config.yaml
arch: "unet"
image_size: 64
color_jitter: 0.2
hidden_act: "leaky_relu"
optimizer: "soap"
learning_rate: 0.0041
beta1: 0.9
precondition_frequency: 10
one_sided: false
adaptive_grad_clip: 0.02
max_steps: 5200
lr_schedule: "step"
Rows from block 3 of a small segmentation model, named by matrix and row number. Rows with one number belong to one channel. Each number is 128 + 32 x the weight over its row's rms, rounded and kept within 0 to 255. All counts start at 0. Numbers have three digits each.
After each channel's rows are labels from the 100 images, of 14976, where the channel reaches its highest value: "responds to" is what is common among them. Only what is clearly more common there than usual is listed. The data: Sentinel-2 satellite tiles (TerraMesh).
# convs0: first 3x3 conv (model.enc.1.1.convs.0.weight, 128x128x3x3, each kernel summed), inputs 0-127
# convs1: second 3x3 conv (model.enc.1.1.convs.1.weight, 128x128x3x3, transposed, each kernel summed), outputs 0-127

convs0.8:146108099097150076112151105185119091101101120099073118129109151124076108148129180153121255155179150165112134125149158100113142108114082140109120164105107149082091157160219116107140128109118136154104139121115120098108125162106170151061136149172134149147142117154184146096122136157094128145114077074079100093122091131110153178148160194174129158116115126111133088151199126127147129147097
convs1.8:112176169197100106122076171104111139124119157053139128158166126128118146129096177119154161124077152101146077122147100133139123245167133163143083105083159156137167097114136119152142141118125135140106166202123152084161077228141188117158177149170122162119126106150136124139088140084104147108085138118080103133114156121086176123095111128108110114092147135084117149154090105074153167140114
responds to: crops

convs0.66:166117116078147122112122175201118140172138204188138174112134063094063114109196168145096143125133130119121125153136105132171121097070155137063100121115106156126110142135075172063131109151114139150053171119082173123130188132110126076099110133116109071108116147161132172152058108096155151091130148091117111085085116093119126082124124119158159097182122128137169114148132099146152189121117
convs1.66:127127187067177146065128114154113045101118108166132182139122110105148142054123136120139164103191104124150078125104164097129126186104087118169157147157119143112150121100145165090136108170129118174169155116151099161074133126112122122111133105122123159013134188124110084111157090125121117109084097156146147127111095158151111098184134134089115131097118132124218097175146128173105087082149
responds to: crops; built area; main land cover: crops

convs0.77:109145160126093110154117131122095158119119115182169135153148129045101122116161087114122175131087128186043089148110120114202104100139191203152128087148144176057143105146169140107093128127130126113106105102107132133197120150143138101086153205170162104092143127165108111124064142189163124136122100100161119154105186124137152138115071094169207105127087146117133112113146115125161160139131
convs1.77:128127158097100115127109086178102137135162139145144112199158114132131126107152094151160162119158086152155156150091070126143233171108124154140193172103144114143132158097140145123105104151126070121114130115083095112149067152131088098120100115093065197051110180145183194140096076078118101126118132110081149151138138119127100122202131136142156126128109082098109126081082119097067155137120
responds to: main land cover: snow or ice

convs0.18:169096133134093123139158166096132096147132217118142126102124087120111088135122122107136107120151110108145144155133082092086140134157102137196106152134132156128067135139116120197141166120160156163119137223105131158133111094156131092136132164093115125220144108126110201106140078124079208120183166150085103143149123145141129093137071155084192119104099106115126087161123154207083130100146
convs1.18:102136099139131095103076085059138147164194132125121074118123142152082103096126164175122112107112107182104149211115137131150130192170108130122122104129129140142118178096099111180113129116126102124153093038137089114089107098084094141141137051174119161179186107155145111100119162135127080143191171047146116126092154085148113089069099152118117092145132133095168128146160120145126161167128
responds to: built area; crops; main land cover: crops; main land cover: built area

convs0.55:159173164141177092119158144129124076150102137090115123135126148176122115092149112178151094136115111102098105123158119145113095140158154155157120140101122144119101114087158127152131128210151110147103107238078143152147123139096106158127129151117190178215091134161119139083092117102070142116242163100054130118168159102091135132093160140105173135091169151127141089106124139180127160111143
convs1.55:108072123190148094123108142122129164175120098152115085142112174103102133121143135082131166115092085137157117154076136149113122136127086125078084103129141111123086189150129105205086068125114085140144163048079111210121132136176131154080093129114070144170149105105147112139106148141144119131125089125036111077095132143111095087089111148075105123135153137082160068102152079090139138148160
responds to: built area; crops; water; main land cover: crops

convs0.116:098145165173129154108149172133109160094179172125066104081138127062154100129081148166073126139096140159103159106061072065098097125137147135155105120171119141068122157113035126200156140142085097088108141159174153093141158102111141138097130121135116099124161152150163166094112116136093114119142150063110124091081150112135146111146123164160148126106134084152077123092076089094143061143174
convs1.116:125135082120118131127115092176118111194162083186088107141160116120069176084091170000113149135166183178056119131133118141194113094172085121142122186188110120149151184107097126146103170117146100173131105126139141096110150139116100148127138103075176153126114109140176086167113118141182135142092154125131102108143112079127115119118170117128107099145132138127126150138132141141176121148173
responds to: main land cover: crops

convs0.32:111145072164131161125113158096100099135157209148141067124114083127145089105112125111151102152172136106093133125096111107177165155095104113153129078178078115123120140059107128150153105154068124089153144137123132125195127141136174133201180141151166121140159143183092216072106117110111168123160154162141129171105159131149124092147098155146136082066090139114117155102069101116201108082132
convs1.32:137134143147175191139126105174110091130197183119128156112103156099182151130108142118089120152169166215130078117145140094108087110209163118119151093132115169116110130139152109124123125112121100165153080136065127148104087122115126089068096153111148132120096075160095160130180095117164137087056111122195174182188101097099070120154131087129127093119123099135170117157143118145108115117198
responds to: main land cover: snow or ice

convs0.56:122100152123152112202100104165151124157154088128169138096085156104072120147149079136170111139069109146126083102129130167074128079063130103187075099132178113193118133120052108155069182148167130025090154107147088146128084106108121098109159143091180162128164129099111144161126125171137114083103067084125125105137160143121148151102109142128138114155103092143151168133151089109110125086135
convs1.56:123081101107073154105172101158170092064097081163077170094161076112164106185115096152178124112184081122110098121142099157118085109107129152150161100152098159095153122166143145061157117177108137124080137131145152154174159145137091094126152122127110159142102112158120056097174119144174140177144165138082134168142180156160077070121130147109139171121096178138106133136118150179139174199128
responds to: snow or ice; main land cover: snow or ice

convs0.126:187088149128130117165133134154117140169176154103139168152168150123087136153102154127155194078118160084098150132137107121152129151185116122123103205178131125139144144102142118151123167120152168087176160129166110074138144086095116097132139049116198189088084158122096103144159127149140127148125103165117117107131143112137138075093094164087204075195099122116096145211110116138158141095068
convs1.126:075115174176069123101108069164145078119155099175132135135147094108122066119094114152095066152087164171174133176141091086102095137086091129195156166106128095143098118166118151130120085066118124114115160149112158100139086209136212107126110140106147128131107120174122121098087101193094128148126171161180132127115097133163107155147099144107091183125098108099126153131135130083153122187085
responds to: flooded vegetation

convs0.86:116123095165091150099125088142108159118170140173188114088142130114070102144156098125141076097132143152127110129123100153131143105119143055156120151190114184161119165101099126160136118155168109118105150101119088064160191121161114149187155155105101129182107117150158097103185146046144171126115070179098160112128155044145094170146152113146099133165102122097156090148126166168060121085163
convs1.86:119149138106066119107149147134181102128174107116092109132141085058146156171095143138152084158088081129138147107102178113073075113122110139107084106073131125126146165162089122097111107120122153061121183074118154139172189142168066107102193091137156200136173106076133076133115135104153148114128221117158150147111130104178151168113146131197144162104123107139141120143171112110166134156144
responds to: snow or ice; main land cover: snow or ice

convs0.117:094138153125174126097140112168127127155156151128095146158132151129067118043120172137092151111122078158115051125128124161121104087040131131127154124122135091070160180154173138187152115123120199143185089092156134142138100169195130105150120101117124092094110131109154126157165156128112055145147151128083109111173107073145097154105101123099060099136125152149143089174091088115135197151150
convs1.117:157158131134141102199160117135139109132076105150157092117098156108082174186124107196120041114130130119150135158150094109109151137116123121103180139150166163129069120131210119139139157056168132089125136179129127154146081153127133126089146155047104142126083093140121123142174074171149126090099095089124130146124139127102146150070168190135116173149137066122104177115149131123115211120166
responds to: crops; main land cover: crops

convs0.100:168128143110137150119086093128137120144106110129128119086150137096075088112164133094194053138114154195108161130127145161124063112145149167114110127153143122131110152098137096138135151130149144064116101237144117103097150167145124095125149156113087131153190186173144089117117091130124106060198161078146129081125152163152152129125163133099142073102133134083139106122123200222080121127134
convs1.100:141132152135152090155121135097069089163154133194090141098130116106109097132107162124093107101144072137084159143118084098173201109113121152145176109138098120098153182079140148184120135110109075116123140145086078169150141144098132137074122092169074132181143092072143086129214125202113113136128169091136165142170077076153108106141117144074117192180126152095143135160103134098147165144140
responds to: built area; crops; water; main land cover: crops

convs0.39:140174105152142090104084148141062121129101095125121143053128084100171142147172098081167114140123141116127090127115125119215151129134144111139105093099088137133146167070100192099149127110100079106105104119074101139092159121146109183083123193166101116133118185148101105144066167137092140101075140083125119162112088171096181090116124112184109120108168118073134187098118178160138084147096
convs1.39:117175166186176135138160148160114167104124135119111144103112191098090172131118134086114164115160149185117103109135141144167170106146189091182104159139138129136180199092136100068107131120133139101161155143159097116098135097113145104137130086066086150154099210162139165184160121089124134198130112147147127113082141079057207169105116117127091116152135191122160144158126126144108157141172
responds to: crops; built area; main land cover: crops

convs0.82:119113115079190164216189145133148153143135127082154122104124098113167159131117111126131135157074152118101206106087093160170138083177119141133126116102139121146143142143143168064079165127145153147115102072122164093101160073087133154076107103149205148198118086107073095116132161172085134090082143063161151124175123127133192147133098092114115126111150140135170128107159125133166086143112
convs1.82:133138083115124156149115125139174151169118106128120106091157104097110129140170098104155179171119088133154154198152081169210130106131149115152134103102134081077138110104150136114123138117140115087103095143093167045122103080082141115130155120101121080106147157130160108163042161130151109095157116153133115115053153125193123156132128136143053141191121164122053197135125141118154124137208
responds to: crops; main land cover: crops

convs0.110:141125188127173132113164148109144084108116143132109106129127118108137128116136099122126121097167153150110140133110138147125133198181178135118147071152093162094182083073144223074185190133126156140106097145128167101116104157128169109115158157122112178178112081122071151098082167134110153105112204096179126138110125121099109083137149160179161181143099119062159123139114116081138152040111
convs1.110:152114055117164163196141137146149163107168138122143124116132163141143156212130181080157139151137168161114100172130118093150120218027176141157084122113116166075143155087197167179123076093171158155093126168133125145086157093099121108163093138177121128125101134113110120177095065169108118156098131183161160119109160138124106111126135118145090142123111131154137145146160113143118074112136
responds to: crops; built area; main land cover: crops

convs0.84:108139095091128134156125115146146161140134073126068149100171098069109140129145113120151113123175085136154187106140112108097114150142178109137161111113134119135160110067089104042133184155167150104095128063149123138128174111081095092080138088104098151151075118136084064174132147178218118129080109104134172109109132176129177115084094107090101094188087119104148126117108135106117082143182
convs1.84:096113071159128117081115112049134119126143167188130148115101143150130202150149094150127166122087166187100161142170121164149137090097093106110138113138157156106162130165118108086117111193100135126166092092138149174074178104114185139125154129181148095114220149164083131117146158117103131084143111111117118102116111142167151091155155175152118121097192208123067109166112146139095131130069
responds to: main land cover: crops

convs0.7:122094128131065124094126105132138102112190066128156109100141187099094096132169145129114170120108101157121118142110125118134166071105146096082098151127096161093103154131111157131111146165171158117080143041147097075156155131165160134129133132133110155166115076111169142091170121097133112108118151146106090100100107106081087179145116217145090151108062117162206045189107139093103155127153
convs1.7:147127107135137115164161138128121113158113196135148099083151120150223121152151121150183129145082095105092172081156107117066066165108148157108096149132102070165146112128129143099135144158120209159109189101170077118130142175103149105130117111199113205086126077080128107109098113147123169119100175112162172159153149117108100065122110115114165116072125103151157151101169156138080141126090
responds to: main land cover: crops

convs0.91:155154118136167118171148114154098105158115085179173107097068174112048099147130088149153117101071059160104087075141135185159093125141093162185119130140140099097074113123187139156112165110105115077111141139179152086144090132078092126080147158103167176099147162110125110139188132117109090161078115110106107106096152095177098113091140151127123174151139141097172170090149163187132091133127
convs1.91:083115101043092187115158152133161095145106140101142106107159115155154145171152058104134138149127132153139149133159132147174133112111127163161141126092150098152139122126063136130130146144133177162141135147142142084148108121159172111164085166090146127210163106106178145126143063151165115129138147145153148067141143253138112118174126168125117218149084138108112138107098194121123108131068
responds to: snow or ice; main land cover: snow or ice

convs0.120:148180135119158045148102162105096104165060107104196160139111149157150100133146125133136090114138078046096089147124105119097123128116135098135091131094166151119098137115092149103125114117151125120098079189098132188158094105160109132115088138107127099071154214165120125111125137079058125111087150150107123138104128110073145173076163117127158102067190083078116119140139165160172126095091
convs1.120:130115171136135099100160087101139133111069108213109161140041124131106118099131116142119178111172158161127146112115144152045157114108149162124188095131109188145176150127202118160148094115130076102160093151119164143106130146102163085105148194079095087143144143149143128127163157135158111170140079091057151110063073088122136189094144091123135172123160106085131104100103138156134127138118
responds to: built area; crops; water; main land cover: crops

convs0.115:081137084166134147141095091146091094062180100125085145074141133104056118156107159165103090140125213118161160110181075103117123076080097169120170110200117147092116148117079135121128150120161169142139185127107105092150122146113091131138145089103132166123144121109112091156167095090107142156091135166083026136130108097109095142115168101109119168061114125128146118132084142107141174102098
convs1.115:167123160179203120108087117171085067155177111145196116167164140108104123120086187123131110150099159161084091092110182082066175191167168148169067195109123121136161127089127101143129147117127147168131113147108103110162135105147170139105082093127126138039142057145152130068108132174127102144152173108129179159150122128113174141145124103128103146145125095143158121125157121156127085148139
responds to: main land cover: snow or ice

convs0.87:138085152057087130137108080154116113145106141124144176154128156085104115144147180113119178136081169143145181118114148137107133061153129141121169098044105102148152122103170119136127111165161128064070130104066156106142157194164187101070096102114151139139128147052105081103100114205099122140119197061079152109125147140106150150161133175116114144128081149110144123158157156121165121139120
convs1.87:156168080109069148094129137120131108115192082073144178109129017151134132132109072080107129123189114073171100101132156107095110125157144141137119145138098111137137164170116123137124147124105116089175149107130126098159155091183120120149142168191098211107115157112156059142123152159101128123184143150126129039135122129150148171158103179123106140101115140126128169109082162138103126157055
responds to: crops; built area; main land cover: crops

convs0.60:125075120125150128132145165107138157138100095165108188114092082137150147146088176123069126139140155142116115133141185104093115071174099133120122120097102146107161099164144147194099137120120150166162117123194196109107167169126130109111111062093136040155134167113053107135168131117164110124097058136168134148129134158135086153111137133110190161192157108114119210108115118085118108059113
convs1.60:086091124116160113110145137056148093092148129169139147125105113145185108082060073204136129146113140137116160117161134134096090153070121103127125142150137075197169124114077142172118090189109132161150146189147130104151123067160135137168134127158138116066121136131113124120052150122103178141169162164189123096161108198182138119161143119087173152097109146138151114108117173158055123127122
responds to: water; flooded vegetation; main land cover: flooded vegetation