From a checkpoint of a small segmentation model: batches of 128, held-out accuracy 77%.
Rows from block 3 of a small segmentation model, named by matrix and row number. Rows with one number belong to one channel. Each number is 128 + 32 x the weight over its row's rms, rounded and kept within 0 to 255. All counts start at 0. Numbers have three digits each. After the name is the row's rms in percent of the matrix's.
Before each channel's rows are labels from the 100 images, of 14976, where the channel reaches its highest value: "lies over" is the class under the peak. Only what is clearly more common there than usual is listed. The data: Sentinel-2 satellite tiles (TerraMesh).
# convs0: first 3x3 conv (model.enc.1.1.convs.0.weight, 128x128x3x3, each kernel summed), inputs 0-127
# convs1: second 3x3 conv (model.enc.1.1.convs.1.weight, 128x128x3x3, transposed, each kernel summed), outputs 0-127

lies over: water
convs0.38 120:096153160115064094145182101180125133118175153112135062175151088141128174171160163098160126161117200142156135128120197106168154081145117081115185156123186124132180089140129142098133169099131173119150134158116161130140092184149141081129133114160129103124077199107102141134110077124135119112072133175145133149137094088132096150104174099121180175160101113111076150105126104105149118164047
convs1.38 100:133133144140131091115098131132079147155116094099132167073125129113151144097147143143068157159092125121116106117142157090098110115145117094189110131100114094131137150112093118136109108182079106126153183201074155116117101130136088104163131049152136122017129159133164081068135173075131154105128142108104139044097119167114123110078110157111056177115125120083128109151122070057128164123156

lies over: crops
convs0.6 089:194128136152192111156152136145158086129103145080169137127105115176117146151085126140061138094124122108154160164129099105116139129128120119090132166146103107134109152122116158050109077142141146155137162154082113063108091103102146220091114193155115147144155083068113160117116106159097171105116131163150105106091115188096127137137118145166085220174076114093126119115122148055159089136083
convs1.6 090:122123112167169194100120117115147191091099102057169151115098144133057145156135182035181168122110120163126046088088099123213121167116181159086113069102114127101109126152188143106153143105140140137067148141124124140119142129159162109105065171137120085110115115142130099124068121174091107152120125120137179143111142099103152101131094118114152123069165072140121122159155121114153137145111

lies over: crops; snow or ice
convs0.102 096:133158139148108158154101126162160140113095111089095107145170126111099103118182072148152108150083134163141148110120114203150053114130158107136150134141198121121086083097090082125090127141137152141104177131127170102145107105139200137133173092158152098114043089150079145177105082151124146107131154101148160136173145130171122139113046108039108108118129155121185095140107137109207147162122
convs1.102 093:091135136125143138076147199092122115086113118155143162093151141120108194187078132194105129113160161112093125151102133088098175127189171144168151146131160081106183163182146145101189105109128093119150115132172147122136137072139094119152117185077130126132142126120104153151065153091194107143162121114116111153119141063106073136098179098118153110121186165048123116117136065122086102127112

lies over: crops; built area
convs0.107 099:137071155151159096105137195144116097161067114103130102201124168176130087116190124178141121110131141119117131130150139136028088128082087134185165156106214137129076098125113129144129127132138166136102130128146150155181080203151131106165105160114124131105117148118077188089088116086094123125068111162166125109147142117182126144118135100063188112101151108095122102155147106137136164103103
convs1.107 125:145141116159161120136117148123146150161134100170076091119082220081052133109100152198138162110125095149153143133108102135132178081122119086173170136221136172143156128096141163114119137156117094081134093157098092116080171124166123133121145150118139123142157217147124119177119159122127130138106086176124141108118090093073191132110098091192099120179153142152078135134152084160089150115157

lies over: built area
convs0.28 092:135143152102115167130082152122155075125109081124088143143119182139140095147083123096112111115112060061093139169121129122065093102107158083116098148147056111131095195124084132158167113124152116117111088100191134146190150125157115087169151117099167109101122148188142164068102088090086080123097158121138172163155126124114134114168132137159184096105184155124164099115161166121133122090216
convs1.28 098:136072094100087138140153140093111144130123178144145101166085163157136109118104156160089158108153108086134155138090162116088164088094132125151150107167164160107129114143062110210121109112141191115137134084087142131155124158163121195115090165126088142190099157171091106105132115163109152181084133173194136161120112121157201145177202117074188114134139074138104112109134174121125096122082

lies over: built area
convs0.53 086:132119172093166118168181160106129078059155128161141122090126121137136158151104186151137143179126162187195122168116108090116143079092102080083105159154124105114130165162152158091151132105136094136168078118170132142086101176107100151137140160178130088091142099108169192150093131106124192197135119093142111085147140096134089183102134098121044072127136123174104131133093087087156120155134
convs1.53 088:128150109155150089125092144142094126141117124124169123103112124129132125053180091096086131131187161131100101152136087102180101134178140158114169109159147078102059116077116142143097156104101162166090148123069107137095180154105092059110146092130136171055110108117105121193173066127129167129086114135122158185072111093083098092094144106193108110082125115140151101164168115089159162156145

lies over: clouds; built area
convs0.65 097:118129093111135140159102104151123111095109164125131095118085131127134129152132114119140108174134084063092142144148149113085070112115146201114092150134133090123051154065138141218146068119169090128140107168123131158170118142163171140147100119105131119184135131164164157120120127146089158089220150160122136177120151139087134126151091184083142099091099093072170080103097152179114111090202
convs1.65 119:148111165199132103109142139072133126195196126126171101104137147108115151107095169184105114121116163151082102116120140139115095116144102127081062126103153101107097134159134090196110129100148124114081129070136138158147122123096148109087187072137101139196201080109161130112099144093136154140120149075131115118130090111176163116129149128072188105143151122135097043127209133084146162157105

lies over: built area
convs0.35 089:172114173107162088054177113154107101158125165099128129071085085160065076118163147083064168078101147139091141144140188124118152084131125158113120139095147163124136136132168162102164081098131202137111134129091159128098139189098161152119106176148142182147161109142141128109109141135119124101112115086046127120120106098121069152166186162097080117155078163116140062155114127103121097166131
convs1.35 090:160149139163099142117096164155065118143159068126125113152147118071128095064109132155121221138109107062112087128111109115113114166049087133091086181178093111127126090120139165098151132156144120154102138156142125102113112104124091083096117142190117098043138161097096108089136062100100150171120132093095128090117156139099182119100100140197093149072141113139142161152101113161101110087100

lies over: built area; clouds
convs0.9 123:096063069147133052091112111113138156150084108139169104107163130132113127144190142111131068147101109143162164147134084098089147094159127141159131110117109144121112148120136091192129098102105086141162143135191096149139142062156142150156201137061117151212131128131095074134126141101166138107196160150083123171151182103140118112155076202154129141107092140076144093107120151134110084103155
convs1.9 124:127162123185167158108078129068146141189178116139164067074105160146148145156120140114112114170144159182112081105119125122184153116157146160142052106174095115164089181153182108161097150111108132127108046125152132145168172140133088179108139118114155149174175118102154143128168107156146081120148209128187112120077130123148161135110147079095159116115102083104083131091152137180152147138133

lies over: clouds; built area
convs0.106 090:113083113100163086108153080142163170221117143170129171118113140094111162120106067113174088148122105081082091138124159119129112137125185139124145115156106126101102166094111158123151096122133113028067116133114139091166182116187112136106182081076140134111112159105130142081176142158142107124193153129132168173109104115122154113114064140096131087115131153100151133147102203116195169128145
convs1.106 086:165110149198118125106151109171062118103144099203147121138122082152102108173076200121152109154145155117129185071137113087115092074088059135119181125104129145117177153142096111110133088149110179124148116105164116152090109131158178145126156169105134084182134169076156191129093088148065134089122145093095048123077137146126093156139177118127172136141159098107099116121118116129141091117124

lies over: snow or ice
convs0.57 124:171106117154130182132089078120115142169137116141071183190130173088110188089126146162099132128105102202119224096103147102086096100116171106203143168141085126142171113113130121114117147153137121075135118102111097166138108184146118158080093137091155131139101065154092091153187114149083089131160091121084140130121123100119118136102131105157161097129149115206112126149145169116143198144103
convs1.57 115:132187136101120133093099086180086109135123144168096120142110091126176159095071105149113111131103149070096150152142107138154118129130154164078155180166194143126138096118051131092106117101117156103169123063072137133099133146166152163128120131092150045089091108158111161128051113124156108149111168119064163134133131093141159125168132137115096100114099089174151073119096183124135116176044

lies over: built area
convs0.12 101:124151213143045116106131132129152110105157145100191141129139183172110121130154120078126167145131087113113118088146118118232132122097099109093072166149160110135084097117099156113079086136136105194132135193109112091124141120141102199098172156165111122092074056150126132134137051155083164100122106134142116154147132140143120142137084105127144111152141076132132180091112086119104182117158
convs1.12 126:152110185194122136115153116125115101126062117184123130105100206133104132172115113110175191136120113175160120113100108156146079107229167095112107113146103143086055153113126058101130175123153108154107104111119137129072158152069107130162116115119123132104102129114145155177159114141167122141156034123109070119140108125115094106137134110168158122144115187137161168146071140128151094142192

lies over: built area
convs0.4 086:097136083148085071067134116134112116087124125116168136132120129145138165084093164062157160133089083123131114190114112146152125144072137086065123180120101060126093125153041157114174126097152110134175084139162169106110150105125107099144126181116102124194076112096143089108136101089113143105159187103089118090109096143162193108118131151149115114104105113150132094132108172131031142117166
convs1.4 091:102147131155119137077125106083116144081093145162137107109118160141172122170155175086152071154145124144084156077133114090140115145124159133073101130106092150106166177130134132137050120128109167157076147126087075187143146132094204136088111151139158089171082176149080077126124095097087132103111095147161085170132168136095186093123147127123143060138097140116148145132207125203143082148122

lies over: crops
convs0.125 076:106133128146170134111158117144112105144121073173126144076165145106175114113192121157133112136176126195077090160049168087167164108125112134161103141129164120116067136150138085118079154115151195155157166148135107091113146146168113109122112146116135138094111135112144183111096102120072126117120111113160128081120193093069067166078157160173107132067067090109149077156123186150147075131133
convs1.125 083:132090140136137061141147089100080079109142078114132130199127119137137102139179115119094119169111128084208118107109121096081134091183062149195086148145091106071102171038109113141148193112112132184119132128121122105129150139084151163123124119185151216107078113155153109121139100112143140121090122112060132144132085155145130141134086112115134165092156103178156114124181092109134149130148

lies over: crops; built area
convs0.101 090:140093098169156080055101103127122126133101128111179115141096091130114100078112153075116125179090160099150169072130143137114152125053073153013141120105090112115156150137111114106105143090162146130105159158130096081162109155124128127101151122117131136127113142071139178132152074077081148095116150124164083111125095097120204047173091137116141188108141173105148122085138113119151096166134
convs1.101 092:108109163098186137170120202169137087092138163170142166118056137071088136159128170153163084121206126125081091145134113114132119211158141136104112091140119110130087136164181150136174160142114139177159118155124123120058122112157162115137095128168101169095129138130130176000143131172124086137092112141146107149131158101106116134106131131134108114164163058133158130172092126106101130124136

lies over: water
convs0.34 114:123082099109164098131198125109115095115123144108154127160119113131147100153064184113128140167185165106094126151184151121187130118143113153082098081127108064163093112143155141166134101106150122158206117097187140209117090141176108139128065093165164073164138182125079111121125106117124100144143141135205137194157160125096110139142103100143179139144165133170156161065100155098139136133116
convs1.34 116:180130027054137102208105162121166118105115141133173084148099108164170114105141137112109106145126109106138140087129142085143102140098127100154149184103103101160173107122141090164116091100134119077159156215101092142184121105156167114172109085092090110088133136109101174120136174185127110124191118088151111119122119196120090110157154131086127094140116088086132175151115193123103106134137

lies over: built area
convs0.49 099:141149179107129084092090187112092097126059096126154183133094132143171132123170152120127078106132107066093080158130099135098120108140156137095090090138137134150113167123091093067156134099119140131127097211164106112119078148161077177123169174086126151072135203149054098121121109077074111140071129132119167158141100140118148126083126124152166115081157081103153151085122170145139168122104
convs1.49 120:089096192152174125143074147126160162180071171134092141110103178147163116139109148140095168130174087141082135178113061164118112136091120100106092144094129114101150147146154153135162133084108103090118069119189208151123093149128128131145068154090121127169160153132166138142110165110163090150116111143128078136088092111116187210137209084098089128142145156101082133105135165128161102112132

lies over: water
convs0.74 123:172101128092075196153126061074143143116166152102096130151112117081114157128111147161122094108055112148148112127156125086127123185045181141144168092117143132184198128150155154070146114102133152085135166197124116164116108122140157116069103130102136148168121147129092117109104140132109094138143134047162168092188170125146128181094120127139122154135096067102098144126083065110113100108144
convs1.74 121:084134104093072170130123134089140203146164130106098163111152067124160126169092065112154137128107161163104142186116086170148162153187157129104135117087096121116124147143140116084130109136119137129079123140149116070130061083089146140117107114119102128052134116083172095138157059158168120103184161090132132131147117124089110094065083187112093154127080171151082179136146152125126154110062

lies over: crops
convs0.98 102:105108095089114156110189134128150168135139122128124150213147154137152118135138115166149129163122108155105147080158136158123044123099104134098198148170234129134066071148126076142106135125104160162159163117081126109138105172110176140152158141151114112121067079123121173111101094154135128111133111160153122140170176156203108111130052127049150116132103139155131076118138083101115168137146
convs1.98 110:097104234160122119111173137124129115112145148150094134116162120130071123096149090234145174131130180104109096150114073153054137065147127105036112153117127153105197127156148120133133116128163125117110084110150154105127104088139144100113110131095132142138146133118100159187162163151156104145108094121090172113160111047118152171090163116127077092186124118112140113132097111122169126099185

lies over: snow or ice
convs0.103 093:158118199139145117113159091087080134150073140131094129229135124122097128111139089095074177088059121144092085111096096169113162145120129107108148185196120117126130196108093153106130158166132108141118146137048124122135074121120143125117106120155156118113115090132144159114143083143135137100166074146114104154154075120137082180154073145184128182072128112089040129135136139158122122142105
convs1.103 099:129158139142120159145135110099162149109121132148134099128090145139093058150117089168144143090123121123162126149162159078114109174169110108077181136152089132102083125107148169118117214108127183125153181070102085113122114227099124144156119166132147111037096091086195131136127128168106086155132114109098180113163159083085103109074163107091132109122115100143156099149150151157073167166097

lies over: snow or ice
convs0.121 109:166101132146131148117099092163178159106166139164129149138209133091112110162143071135133140154173098153103193096104179076189096147231100144101152132168129092106144159103178130114070164116108127138154118116138144111126174136154157101130122108198158139127140119138116102186099137158096098107091147102108135125137128145213132120108078119125130075078125092135160171138147173077092192160157
convs1.121 102:105191093135104115108132127173120097134107167157103107142154121095136082146168151153113114093093209125130160190170121098120175126127165077123127141089170142060210142036125141165148093166154103105147098141143178118188147090138120128134085109093130118127137113181125165134119117134144145133147090141035073152134126111104114149098174124105117194166133101103075110145050126113124146117096

lies over: crops
convs0.0 091:124130142113087121151085079140125148117099126111174121207075104108189170097165188159128157154137125136113160098182119174133091106147143188127174175112111129139113108120126161133130128099107210105105138082131151183100128159180111126105139147125120101076097074120131073130123139108152165102088108159192102161128107167073085144081065091100133128148104100125179080131085085137146125208130
convs1.0 085:118099147123169133104166130126071110164127113093184135137150175130102095112137074163141149096106132100167096148139149125152150155139111125179116158157213167152125117155151106076134108133160068112136114100131125146175066123135096095213096157072107125131119141115132139088136110107133121141117099133115098118101166052099083124152148161182136152165103142116057069162090083082073212075150